Weights of a small autoregressive pixel model.
Model: 8.01M parameters, activation star_relu.
Rows from block 6 of a small autoregressive pixel model, named by matrix and row number. Rows with one number belong to one neuron. Each number is 128 + 24 x the weight over its row's rms, rounded and kept within 0 to 255. All counts start at 0. Numbers have three digits each.
After each neuron's rows are labels from the 100 images, of 14976, where the neuron reaches its highest value: "responds to" is what is common among them. Only what is clearly more common there than usual is listed. The data: stained colorectal tissue patches (NCT-CRC-HE-100K). In brackets: how many of the 100.
# fc1: MLP up (model.blocks.6.mlp.fc1.weight, 1024x256), inputs 128-191
# fc2: MLP down (model.blocks.6.mlp.fc2.weight, 256x1024, transposed), outputs 128-191

fc1.462:122117119117140143144162136120111129116129126134125102219127147178135128145133135163088145134099130146150133124156124126135130131105134142155137157124113143133121080113144145083130134147100112
fc2.462:109137171134117110102118111144136082127104133124126118124118110118140126103174136126130130165094133135135136119160134139116109118084115146102113118132112088091123125119065147130116163151126129
responds to: tissue: smooth muscle (54)

fc1.527:114102141128114133133154122119103101150155150157143136156129132091133104048114167115128120166123126133135150101112150120131132150161122164073124082122095121075093089126127125191114107113143119
fc2.527:172158101151134158123177139088108125082098131141116165109120131103182150157133123151100130156109161086124147127136116139141155122137110056098149129122120135158152127125115113144115131116107138
responds to: tissue: tumour epithelium (49)

fc1.562:105108083148129163125118150154138146139164128122149131127121113136129130167174138117142114132123115088171152148115145106076150114138134109123100137099110123135118134095151157145078119130094125
fc2.562:135113126087113104139114109156132115126134122103103113101134140111108132111142120109119136098165136090130162122132070100155111146131121128136160178139120108147099132107140116116214111144184123
responds to: tissue: debris (56); tissue: cancer-associated stroma (31)

fc1.660:156115129138088131159162155142162135087102179162129124135109103132124133133125110123113147090135145168093174120118142100122118162110149082175171095131104182132114102116116116096133082116166139
fc2.660:073145155137165135141112094125070129106126100163150139147171125140116133117102128134108131162154165130127102176080101174125119132121154117139155114114122089112118155115104117144113145114117107
responds to: tissue: lymphocytes (42)

fc1.128:146128121135090152093138103082127145127141196137163097151137137187115163147145119143144153151112103125102110160091099126144127107105139108130115166136122129103129152133103106084146137155097145
fc2.128:144107153184140092135140130132131082099128122117109158103118116113148143140129113142130141137123149073137145148183132102143162125138106109120109159132117130152143114103148121172075110150136158
responds to: tissue: smooth muscle (53)

fc1.551:126141160149077126163132156130161099118173179156119097143123158131089129095135151173121179120110105116157122135149129133141077105130093113097122102121103126139123135143134091151065147122125100
fc2.551:135127114128164113130111091151157135142086102082137148122142145153176090161142099120121096164151131094132117087106151108121159178128132124128123125128129142155157139135118144104140113122138112
responds to: tissue: lymphocytes (33); tissue: normal colon mucosa (28)

fc1.1:071157140104123147137135163089119121148128176153123123108077141136071143170148156083128163163121137089171151109125156178112143098129143123083164146115109138128113135153157133141174104145153117
fc2.1:118114118117147090132161138139180137136131146101093165134133143160145144050159091135143129107170128147112112159084120146158129136148132095135166125119130116114116128109167110095123128132131080
responds to: tissue: tumour epithelium (45); tissue: lymphocytes (30)

fc1.27:097154163092112204097100146132149137156123104126142117166131102106097124125187142135117110138146126132109104133155143118180170135123086136118132152128153142105156104140112140152133123132161150
fc2.27:108120136105125119145106177090141118113093179122122157129124165141134126151079142109148110156170116115111155144127108149159144112112127110117092135113112127138156143131119142128128108131118099
responds to: tissue: adipose tissue (39); tissue: mucus (32)

fc1.257:115135124106144130122107142133138130142169114119150103130142117130123129104125159117127163183167067091098127144124102129129091120136155138093100151163154144123134151124137109129148092156083123
fc2.257:142099148082139150139183137147131121138134150116124118094113143177169105149110114105121152122156136136158124117079126131142140168147131157124139160108110156142102106127145143101116139118174117
responds to: tissue: lymphocytes (43)

fc1.533:161120111174113122070119098127138174129136121099157141133070109109128133099101124160150098130127128106108092133110111104095157085140098113122163121132147138152114103106134125136138138135156123
fc2.533:129137114119143093184135131120168179102125098158115077130146125137170109153143110163135142106145103115156091143159101135163099151100178135175112125139104109171127143156174125121105132073088139
responds to: tissue: smooth muscle (100)

fc1.586:124147173110131205124088161137128120135108113092154092115123114102123093093147124124125127091121059123106125116154129160136130156127113132096126139103138116085123129142137142120141092153137109
fc2.586:105129137109103103115141107142129144116152139149145151117107133141132182179116147075118100123151127132150108166085142131130151106168147162126133118102100162124160117121123123133113168153137101
responds to: tissue: mucus (46)

fc1.17:131150094106156100143156105092179135133111090135120137093137115169139124135109138141136103133129128100114128126125134128129105127102121114130144155110154123156149161140096149096163155140140110
fc2.17:169115132180111088136110083167178134119135110167111109087117203119124080124122099167155146144142098088106131141148127077167156129143135114141089129161112141108131161140148095114200096113127135
responds to: tissue: smooth muscle (98)

fc1.546:151105121110125141111150155071150098125126141106157069124171142156153160154124136147094096167086110130152144111132077106118113113154108106143121097061105145148159097135121161103093132120148084
fc2.546:128137144165124149155103110118123132145121110126132144150092096136167100090131120144178147100196139157138127093147152146136163118103147129108124147116115115108076174125101136141157119091106143
responds to: tissue: normal colon mucosa (59)

fc1.695:137095131132145093152119148155096143154137157132165122126119136166132153142174150155141103106095203147135092153095120140128166145145131127120125120101158155139101089116155126080084083120178163
fc2.695:111121094106102136100090119110114142098134135141169121105108157100151106116083063074115136111156146079124152162140101125167093148139164150124122123148154098074114103104154155127103151110130113
responds to: tissue: lymphocytes (69)

fc1.277:144063165112132149140161128123176099111168155159155110136124102129126153136151110129135155117138120127081149117155139103102143114145124131128125100107101089110145124083118057144135143126092181
fc2.277:136153152093110139156132120137109101138135154127101089154121132131126135114148124153075085146150151139142145154110109151133125127115163141116150118130109132119164062173136150141132138149101108
responds to: tissue: tumour epithelium (33)

fc1.584:120092103155122110115049134102133154141124135175123105105136138132165125086134150135138098112152112132099137158141117134117156138147078106109131171136118114138148133119156123128166126133113101
fc2.584:147123143107145139135096162127124105145189116107140183098140120175134131155109140153104135139116143135106102099097100086102122061093183119116134166134120133131139148138170113139130137143128167
responds to: tissue: smooth muscle (38)

fc1.269:119123149123142112101125124141139129124109132126162125154071108105093127180138138099161095152158095106131111136141133120136110154150119117144114110100082084117100137089114147115112164154097154
fc2.269:126134113153117141127133173090124125137127129140148130106133115151116152092169133138089109128155172135174123131103120143133117114110163145121158091138115135139138138127128144123120090140119112
responds to: tissue: mucus (41)

fc1.367:082137106140107134111124154124136153129141130139133081154082106126132131126137113152129147120148155159145134098148135109143156160143111119113164097092083123101107098102138103101120104125119169
fc2.367:142111098135118136127112153116152107150120063139136100117128140133113119100115154155104102125129141117133075158149064137157141084085148144124141170135145131172167154124138137117105179123157108
responds to: tissue: tumour epithelium (64)

fc1.470:128134125123143111146157058155129149163143106115137148096127119113122146131142054139148190124178129105130132175121158122117156139156135072119094126158111131144114122117126142109142154142165142
fc2.470:105121159099150127091124146131174106122144151169124142150159154099136152147103174125135101134097130163135135109145131121181130116080125110108171142081145126128135092148089117149141100134107129
responds to: tissue: tumour epithelium (42)

fc1.96:149105122154141092138140157163110125096089105148150091138123098113118143102160109164155133144079146142124168153090128151144129086119114138103104126119142100106127112112132171131125133131134140
fc2.96:133108164127137151102131135130116141134156120080134100166132167102130081116125098127120110107123083141097133149128121093090101147104141153086140135109135123142123117092155120128153096147137113
responds to: tissue: adipose tissue (37)

fc1.668:143137195134111109117135136151111131177135120102113097145135151138104126083134123136084180157139112153102143115150114172131132108113131191096129126124125119112140132100188134134085110143103156
fc2.668:133132119147094132133149093133143103143149132113146123118121060125154147134105075146096109139121111137120103089127138132089120127124137139161142118163138126185132144135124140169155106153118110
responds to: tissue: mucus (40); tissue: normal colon mucosa (33)

fc1.468:143119131150104168113104151155145136124180119132163092169165119114121107103106064131131122171133118132148109144108103120158130141114130164129131148112124109103125141165081165094121117127146127
fc2.468:095104113152160123109144119130154137127132105078096142172123110122118128145129176156123143122158126151104168144119163161123125150082081128146123115119082178101083096111134092135139159160102108
responds to: tissue: adipose tissue (51)

fc1.614:147115142099112127124093158129092123148133093120107155152158115163121140132134104122105147128118098144145135136099111121110126130143090109122163133195158156187121144119144175108147059106096107
fc2.614:137120148154150112124139102176108128119175171119140116149149131105100111148078159149146152128135103107123146122216103118135128126068107147160122118086113110137143104109133118136113117152161116
responds to: tissue: smooth muscle (37); tissue: normal colon mucosa (29)

fc1.679:131134176116094136103097136118134151131135163150136109109193098128140138125108111130144128125107102106123173119156182146091083145126139122133124155138160122119110143089095131117130115119112150
fc2.679:120135149125143146155125094151164073119175120183094144124151123143137108138100131095116143147125115115144131099120139102124117123146138128182102163117118128159142128130136144146115141125160141
responds to: tissue: lymphocytes (86)

fc1.516:133119143077155126149166146143150105140136130214126078088135126126135119119139141091101098115099114092123100152137150135120151128156148120162099131175124142093101176138144102126186139108109174
fc2.516:154072105111111149140138131158129150092132122094142131140125124138114127132137083148123130157119131177172137143127103121174125150115097166145112113114124169156133051154155118124156177149163097
responds to: tissue: tumour epithelium (45)

fc1.184:119126152163116158113135126164134091064147165152151066118114121156114168118107112118108152143140126144118120127142165110151073120138098139122145108067110151121134157109148162145121153118091140
fc2.184:130103124101140107116114119149085149141109102086096163121124141134092122103126158140108109138159118125082111122088132136115184156147166163150108138120100129106123156146107117109151104124137148
responds to: tissue: mucus (33)

fc1.597:127098138102159108081127138128130128112113129137099150092106153134139180141100136131171130145138108105110116153109096145182164138058163187146145139136162096114126118097163112146165156106112119
fc2.597:114124170163067109138100152140139125167109149166163114163160115180108135097125150081138103145082137156122160122137105148107132151168101080091106113141117128148134157166125132156147090104152159
responds to: tissue: lymphocytes (35); tissue: normal colon mucosa (28)

fc1.153:137126132108162101123107106141156114126150145148145185124144126130146115104069108195139159104108129148191117108146143165137127142136170149128119095124147150183119077136134128118120082118150116
fc2.153:106122134150138137134109135137147111155129124100182160184112144156186076143161118127110103099175124147137155124131173103120142142112128148142141181149080130171142136110128164141167119113125119
responds to: tissue: normal colon mucosa (43); tissue: tumour epithelium (35)

fc1.523:128130123103095092147149129078062164134143105125135135149138132172144088117132122132136120129132130130137097175072088109130141110160120116142132105111101119120146133170129092086144176109152121
fc2.523:130124123120122118104120139144154103146116161136110144107123152193171139179115097131111103098125124142113128102168148140104118134129152104180111125146117104162097123134112111168160097123111108
responds to: tissue: smooth muscle (100)

fc1.425:093135136128118130151142126162147123125148147170141108117135134147103096153122150149152147129134126145097138122153117113098127121137141110183166113110128153097103145106172142117100156105139118
fc2.425:123127118121139110133122152126088139142169112098146133141105106120108132099113137123143131097133130132124129118150115091096102109139146163103132165161147126101108088110146144121131120133122139
responds to: tissue: lymphocytes (63)

fc1.253:123196175082160176115140099129134084127146150077117123146070119140126164122110118071113127108134081134127101115116121128088155173121114136102114116131141140141133133088142117143100083105091072
fc2.253:127085114167155102150162135121127142177130111114137118093162090152119156141117132167130115156141148135129135135143127110144113118093137111129148139129113130150077119172151122155117086144121142
responds to: tissue: tumour epithelium (54)

fc1.519:163097076092154158175113138109115128127113120099152163149141108117155094154072126169112192157172122111115103142153135102100145162080127146114123148158126154143158110107151116118133117160133117
fc2.519:104127104123128141092146108150112120170116069114125155151111144106152109141155140142150151133121131140094142116166115118105147120120129138096099171121134130122131116141159140159141171136135132
responds to: tissue: smooth muscle (98)

fc1.598:134103129152138126154121116087182119127131097135114131181137132140142098109202115103116113176150113113126122127111120140132111166137159128162121135119137140154118105107146139130149147148080111
fc2.598:156134146141115126113099187088145123136075110119119147140101122100126142105132127157112082114132126106171135135104093110152073170145105133138114112112170092115135132167103135118117124088156146
responds to: tissue: lymphocytes (37); tissue: normal colon mucosa (31)

fc1.33:123126091125104140178172125157129134107130146167149140136148076101137148152139092100137132118077085129148128140187154108162168131132154163157125135132110136144134093142134131154144113119158155
fc2.33:093138153117128155161105100117143119157132114135121124123117137125179126153106143165076136125132103113108111094095165149151099102138129132118121094175123143116131113075143166146186150145107115
responds to: tissue: tumour epithelium (48)

fc1.63:147137172138121101124111156105124089134109140111119145139125141155140141115171124112180182142116097124119149127128163121140118139103115105108118115104092117118118140122106138122138109142157145
fc2.63:092118165140098132088162107142128118122141139128135152113106113129126137131084153157112040102106144122136117135131164132118147107089127116164135093157140126150105125109159155137140130112122104
responds to: tissue: smooth muscle (42)

fc1.350:087146137169166140103127157154163133100101102119131121144142150137124179159137097185166127139150155098170115145102125148105125118140154105173113135125150137151114130118158166139141110107142113
fc2.350:124094113090148147137105124130131126131136127132122115158173151119139101158103119105129130112167095129124108133157182144116131132134157089158105145136080073151111132147175122126181110160132138
responds to: tissue: smooth muscle (70)

fc1.171:135130148083142174149189099091131099115112114122119119093128116154124098152142107155149148132128145134082116116114094113126157136131123113119119132161107124172148123120123129126130109160128170
fc2.171:097142113118141104123088145117174096107150139124161157106135149171135133117096129140104142151136149112111125127147169086087111134108135129117164156124128138135121103096142113153149114111148129
responds to: tissue: mucus (37)

fc1.713:140150158134116149142152128095104118171092119099116137151115119141118147075137108133080157126144126163141128102109133120121147134115130155159113152190125149132138152121124103138114154183111148
fc2.713:160124118119135095155173121122114126128156153106087120135141146141096127159126077083131141118102162133139132115102140094118118146156122125129154128128145129125094101182051192123174165103136109
responds to: tissue: mucus (35)

fc1.85:142158143151113123102145127118168101155118172145121119174110147150095129133128114117119136158129125135103128113159103129125102137109138118183154065115062143141163100148099147128135134153121140
fc2.85:118146120115119098091106113126134151115072063104125113122108102147107159145144116068114130111138118107156093136134096112120125112126112155132123164150163130122095143110147115152134135083118095
responds to: tissue: lymphocytes (42)

fc1.220:103115101113144137150137090105100129128153086115132115134130165129119113083135179122125130145067148165131146137098145076113117106104144179136140120140134129108158135095165103158139092147111125
fc2.220:128159095141117091108103137127120127143139137135146128088113134146118165141137109100120112096151115078136132142147130174110161140121143143171131123118113148092129129146085173086113169131101126
responds to: tissue: adipose tissue (52); tissue: mucus (35)

fc1.465:084132136119107113128147175130125109181169117121108163143154093156155102103141137156091133142122130099139143095155118111151137114127107100201160144120137129109150152144159166150140159139142148
fc2.465:161142111117184125177113133116096140116132123137061083132108146133100165116163108106092196126110141110087152168161114140155151164096109175106076188129105094122143144116104108110116092092109146
responds to: tissue: lymphocytes (78)

fc1.16:109080144120147120128122127114162104127111114162137115132132108096114178134132138120126162114105123145116106112185167097139125175141147140128174178163108104128148167119142136160138086141145174
fc2.16:138114158130116143149172127154141137115146143103092127112137126149143096162121106150098149105131099121124157097106173087114140108137119141058115131102148125127148101099077157124146145139109186
responds to: tissue: normal colon mucosa (75)

fc1.250:139124139147114109148142136098113101084099111082117143140134133123167153125081135136129111122152115135119146154201139153158103093095141139108120131139100128122105106143129117125151111140170136
fc2.250:133084144134104118118121137165168114117162131100148152150118119137137128137150127073161154134108120114169089146085133134164158180138108141123120127106097175149143148107105113119117104107153143
responds to: tissue: smooth muscle (36); tissue: cancer-associated stroma (28)

fc1.312:135124124147138144141116190122095166140145143109141102154109101095138134122104140142159123131103149115138104148122131118137153104113120135099182138116095096126151121131151155105126105178165101
fc2.312:109125136114127118120118054132154059111140130120154136113120114161161094097147104152105137102107093139098132135110124098131183120139131132137092164143141106143107119099132157165178161117125135
responds to: tissue: mucus (48)

fc1.623:152090134071120133133154169217129143100127132101121082108097122139142153101101111146117115124120126114157141091090110130124132112129161102124063126148124168146102132144128118105112164135080150
fc2.623:148139140130160092145065095102110101120154105135106129125131123093117180129138121140125162128149127159118085172065128143112114169135104134131120137151149084146100113146157098087116096145150111
responds to: tissue: mucus (29)

fc1.360:146125124167110149146133147090151114142155131128096122113144100102123116138144179087146143160123141115109129130125156143105114115147133154155139117124150120127057142124078147169159150136157106
fc2.360:083122140075117112125131095164137126110168119128178128110146166098059117143172112137105174159132124117148101141123133117135132102204107184110099112099187133089190139144123160152130119145120111
responds to: tissue: tumour epithelium (36); tissue: normal colon mucosa (27)

fc1.721:147145105125128139149145155106116106125100150127149099122104174172166155117163133134126140125150146110127129126095134171089189120123093096149139136096098103126128108114144144133167176120110148
fc2.721:157118109116142128115092122100187092162120124083124175174137120129139106078116110163108182090154127123125130148107154114100130099143141126133122098136100131138202125120073112152156129127154123
responds to: tissue: tumour epithelium (37); tissue: normal colon mucosa (26)

fc1.270:132134110167134123129194150145144143137122158144129154110134137115140143113136111090106107085119118095118129172111158111114134140158162130139128154121109130105158123129162139159121152160096163
fc2.270:139161118086128115144106100123150108135114106130137106157123117128137090139133089138099120118126146116140143129169056127115132169135147098117092104133155102073141108107107161135109142153144114
responds to: tissue: lymphocytes (64)

fc1.98:100126150089087168149107133133127133134114124131127135065147116127063125159147120142083115132125106115134130133096095085116114150116108144160149149132125108139141096145143088123126096134157097
fc2.98:145105171127098140094146142123122105076177123125122143167113158110143133101131116172143122130150108143114155125126113156141100154115121105131139130150128158174107130075114143137107178121169156
responds to: tissue: tumour epithelium (34)

fc1.576:140160158126146090099124089113128118125142098089101108149148077137165114107145120150125158129122145100139120131128126123158148132132110116107121098084137113126152131159106128129136140092132113
fc2.576:124142127123107102088145127108169136176094134167136125147117139137153105130089135148112133139148118142116100130138111123101131116130101112167153148127109136160099110136115122154128121129109126
responds to: tissue: smooth muscle (58)

fc1.161:094100137135134108138129173116139118106136122125109073120111116103132145120088119122107104113092137172119173152169148127146112111117107120137159101138126198111146164112122132141152128137123169
fc2.161:140080114114133102140116114129172074130139100125129163168147140160150082122198156155104148093180078144101121110135129111090117135097143155152136125101097120165118135105142148120171121126140113
responds to: tissue: mucus (46)

fc1.634:184164157117105140138106142101119136132132157121146108134116151134169096134135182092115171097160124140124108145147126122141097147135097141159089120088140094142149105118159128124178153139143122
fc2.634:107128102140151152132104075138177087153136096112150121143139117158156120071165114194123139099147088131127136126140140110104129132129148130153112132116091149170132121113094135149193128153127127
responds to: tissue: tumour epithelium (38)

fc1.693:153128151141135124110146122093136137138140101148120116102131136093151111094119158133126106118123167137090139136118144086151136123118115074148098193138108157127094142137138137124120128157153090
fc2.693:120160118114101103154106121180149150128169114132151144131137137171095101140123101151118096145113160132169127142137136151131135112107156168149123114116121105168103113131139180116092109142114140
responds to: tissue: tumour epithelium (62)

fc1.609:147146164135095136103101139133152123152084147159131126165094154113137136144142127153174112129107131121154109100118146108130138128168124129101172104144119132100107118172146133137110142143150179
fc2.609:091113110127108107093107139136113118125134126125166121102153138142097116103120105081067130133135119140109115148138131143110193112142111095110120164148107127138132147141093147089123127133168101
responds to: tissue: mucus (37); tissue: normal colon mucosa (29)

fc1.147:127082139124123113140092143145134111163136109154095109129121126160122125173117188113118146143110177140101100104054129120146159156123132092113109158153120099144153131120129137108134149110138152
fc2.147:127142142138121115122128085141129140136153138152136138122124126080139080134114120116101104135174112117196100119185134105063117138110131158117148131082117137157132105115151169153136127134126140
responds to: tissue: lymphocytes (36)

fc1.664:126180160135116126184130109111120114111167155116121098178150125179159124166136097147155149154177112161094142151115121145150147111101130168129145112168101120082134140121143111118166145089124097
fc2.664:112119102160139111139095105170197146137114158116115163132129130144122073106096151142126129131195133113113103112148115093111081130119127108118148134111143169088116131112129135150124107140137151
responds to: tissue: adipose tissue (90)

fc1.286:106131088135135107132108096086145137118091121120070123064130149117131154106097156137148153106100116147149184109114124136103113154155127149143157120122115147145138115125133072123151127155128148
fc2.286:144115134118105152138085114105135158091166167167144158132086155115111136162134127124128157125177099111102129125170084152128127122087121198113138131115115162131121140150142080183133134137157115
responds to: tissue: normal colon mucosa (92)

fc1.68:160092168145111109112175100179139178118123118130140144179163161145125141076143112101147077155159121087153162176113126143175117149139171115138146122139167146127104122114158107130138115105114111
fc2.68:122164120107143142114087151080094132133124145096099112079080127132138118124108130183101144092122128161085104149120162139108121111130105152115123094090141135133179143134136146103112119100111140
responds to: tissue: lymphocytes (36)

fc1.728:148127105165141142103159123110083150099111117133152088098123128128125161153158110113123139175132084139115122159109165104156102105110161143159123110147132134162134194134114142109107140150125157
fc2.728:120117111123117146124080150154135098125153145114134086150163142178149159097115146105124103133115158165105139159141118128140161126064113135107111105121126115149145116147135113130104099115116094
responds to: tissue: adipose tissue (51)

fc1.151:150142110086166166137100142152146114167087132103108116115109114082165108134123120141111135138091089153142060165113085170165120094113112164146106133135125117153106098080128157138136114162127179
fc2.151:149097182155130100117147128130149103105141098143162129099108085094122121106139165083104125113116157167129160096153059134127116164110127129165104137150116142136123123141157107122141123154090096
responds to: tissue: adipose tissue (39)

fc1.685:173106162147178158146136172139120126145155121120138120149160120127146141139161114129106071182123130151084118144135097099129125127120091141140107118078118116164163108107112145118060119103109123
fc2.685:127163132141099120133090087107148132156121133137133104131143121113125173120119147151126153096127085121125148121127157130157172173117130118134100140103139129092071167142078128128125102117108127
responds to: tissue: lymphocytes (84)

fc1.510:116117143144128144111114143118147080064109163156092102168110107122144144114132100121144120146156133134143172106088111150164102120094166144120114090100086133095168136151102142144157117130097096
fc2.510:145114103113079130150154141132138114136140108182169169153158125103172178130146113161098108128129139094148104124154088108097114144113102113097137122095083111114096129138124082102096098151161146
responds to: tissue: adipose tissue (71)

fc1.754:129182150129113161120132149139165109113127152098182129120115115112115123121139104101144152105151107114152127104137122113159083140141134164169162110140092147109107101085074120090139123093108186
fc2.754:140114118169095104095141123197100110118146137128116136109121108131149137099109183134120160124101116125113135137161071116122122126121128114126105158137129110125120101144161081184129114143104148
responds to: tissue: normal colon mucosa (83)

fc1.121:154110175136119147143109105094201119105126122159130090174108124092142153116145123120138122160098131126169125150099084094122112147156155104168105136151137156101179110121077096110149148097172096
fc2.121:106136082167085130132123191104100163114144136156125162074126108119112115115119138173154149116174144124151148132152099111100126108119168138155148121171136131115105112108123135103118121108101161
responds to: tissue: lymphocytes (50); tissue: debris (34)

fc1.20:145128116138149081123138105104150142151151125126081095124110128111128121097106131138102122142119121138084139115126132169128144121184106132149129126119152103160172127127090157157124128149089114
fc2.20:133124155144107115108135124141119095090139124147132194131130123174106115143174129121133139124122166130089123154133110113103107139102165173176132193128135114129113142127153054117146127124152124
responds to: tissue: mucus (71)

fc1.388:118160147095121141151130156120125127119153152156065117162123165129150154100126137146141090140068131086123124145155143121110135136097160072123109127133143133162103111081126073160124131073084121
fc2.388:117114144122115096094130122125150093170141148103133160092149130125151112145104133147153186121127171153112155139117126106170152122146107172152132138113107173156148108174131124098164087168145080
responds to: tissue: smooth muscle (43); tissue: debris (39)

fc1.694:143113149178082108146120140157094149148128131109112110122079097137155157114112128156142073146121136134127135110123173110136156154125130103141090103132096159118133143145133171163107145118139111
fc2.694:084137125136160132148089103124140132107160107137150099118136123152132166131128142131123119184101124179118133143142118126146109097137128133102124144155112106140158152115123109118113108138129126
responds to: tissue: tumour epithelium (67); tissue: normal colon mucosa (25)

fc1.612:110139108113157125115106136159167117127148119144102110157168129111175126154088113097085146102157132161125118141157141122135108107110099144089107133132153078140120098102117145137130110142140096
fc2.612:127154149127152143134130131127124094150122117132147154146153122142173123127115068141142132120139133100091130180118120113117121155157153104127112117112110142108141132093136129164152073103084174
responds to: tissue: adipose tissue (49)

fc1.149:120099135160137141165134133066136121103140106113138134121074128154116128113189106186119133083095134122130111133140169141131130130109141142118117106136121128121155137119157113130143152160107176
fc2.149:109152131102127111156150156118134107109109128121098120159116109134104130136106150069108140121150056082212144152115110111104128107135132094138162142109139144116124145102084143110130107127120083
responds to: tissue: mucus (51); tissue: normal colon mucosa (47)

fc1.603:132121132134110114109152143124100090092122142130151127095114100138119151130154112167092102106108125117183156147090131104129124147084135146112167125096146114106124118141169124116124145162182135
fc2.603:122140109099164113124131104117134130127166080126095135086115159144153096115080101114093096135128145108134136154133163130090138139108118144157128131179168196118133164164145139158121123112135134
responds to: tissue: normal colon mucosa (59)

fc1.463:087150145123113117120142166153139131100139126166164107138137105142110176091137103125126128136123137138099116106140088108163170077127177156112148117151081119145085133110124132106109129146126154
fc2.463:084109159134133136109181140058144115109133105111105169129161135141132114170160182113129133160116132097120138110100138132155143121113146091119115158097112153132174094149121135116118120130113102
responds to: tissue: smooth muscle (32)

fc1.688:106101113163147137155139173134122114158136127126107176151106087125129083132178139100091101117115115109114146110131129138142156130104130115139123135115123157146122097133132143111144130084118133
fc2.688:131130126114162139125125122175132157113147145111119111152133124134142134112108135137128149124147083132133057098160130120143137093171089145146155150147105118115149146077122152131137135119155138
responds to: tissue: smooth muscle (60); tissue: tumour epithelium (37)

fc1.629:125170104156108126144158130101114106108108125159134100110110108132171095108156126113108097142111113123148116153086137058173097141091151123151105136117085170125101160154120118127131138114116166
fc2.629:151111087143112152134100161138138143102143102150159090186148062099110071137121129115094150122102115160106128113148173131124145143123107119096082085130139150131157111107166131129103140116151165
responds to: tissue: tumour epithelium (60)

fc1.47:110112166116125135140126121137120166096138144089104089101147137073104144113133106130144112139143153141139107146121105116112116119095136129183121109117114084170159125102130117089072122137149107
fc2.47:144111125135144177090136150111095115163145149090159149110101130160145106110134157142123151101143139154142135124122121144144122136135114128110072175105142136122106150160119127175175081128140151
responds to: tissue: tumour epithelium (47)

fc1.315:173160114127096158105083125162118122090132086125110109116099112151134121104114076119095138179139130155159126095125115124149136155133155106097163083141122167155169118121143129088113143114130100
fc2.315:150123131116140146134078103128134163116096092141110114178121120100114139127123130198103104119142103113105121106138102116133129107159152136149141126133145107130124104088125162129137137153149136
responds to: tissue: tumour epithelium (35)

fc1.511:106079120098168182128082092115140128123128137148094127163088141126117137131143093146131152124164101164126100117127133111171117129089146157118146083139113118130152058127100178137144143142151140
fc2.511:067121133117121126166147153095143126151094172142105149143124111127101136170090126140136100129138124103098142126142116136131139140113117115102125102117115123152131148121113148175097103121135125
responds to: tissue: adipose tissue (55)

fc1.49:142143105160140118136124102085153123131159102106165141131184113130110115125136143150144110136093114138145127135147048090121097123125143161160138091117158143118116122139064175108107164090120089
fc2.49:139097114108105118175150149106149114130163148142162123131109139114122147137116119126178178098105113095097098122151130128119105177123126098181105131142121124145093158127121100142198103121136146
responds to: tissue: adipose tissue (42)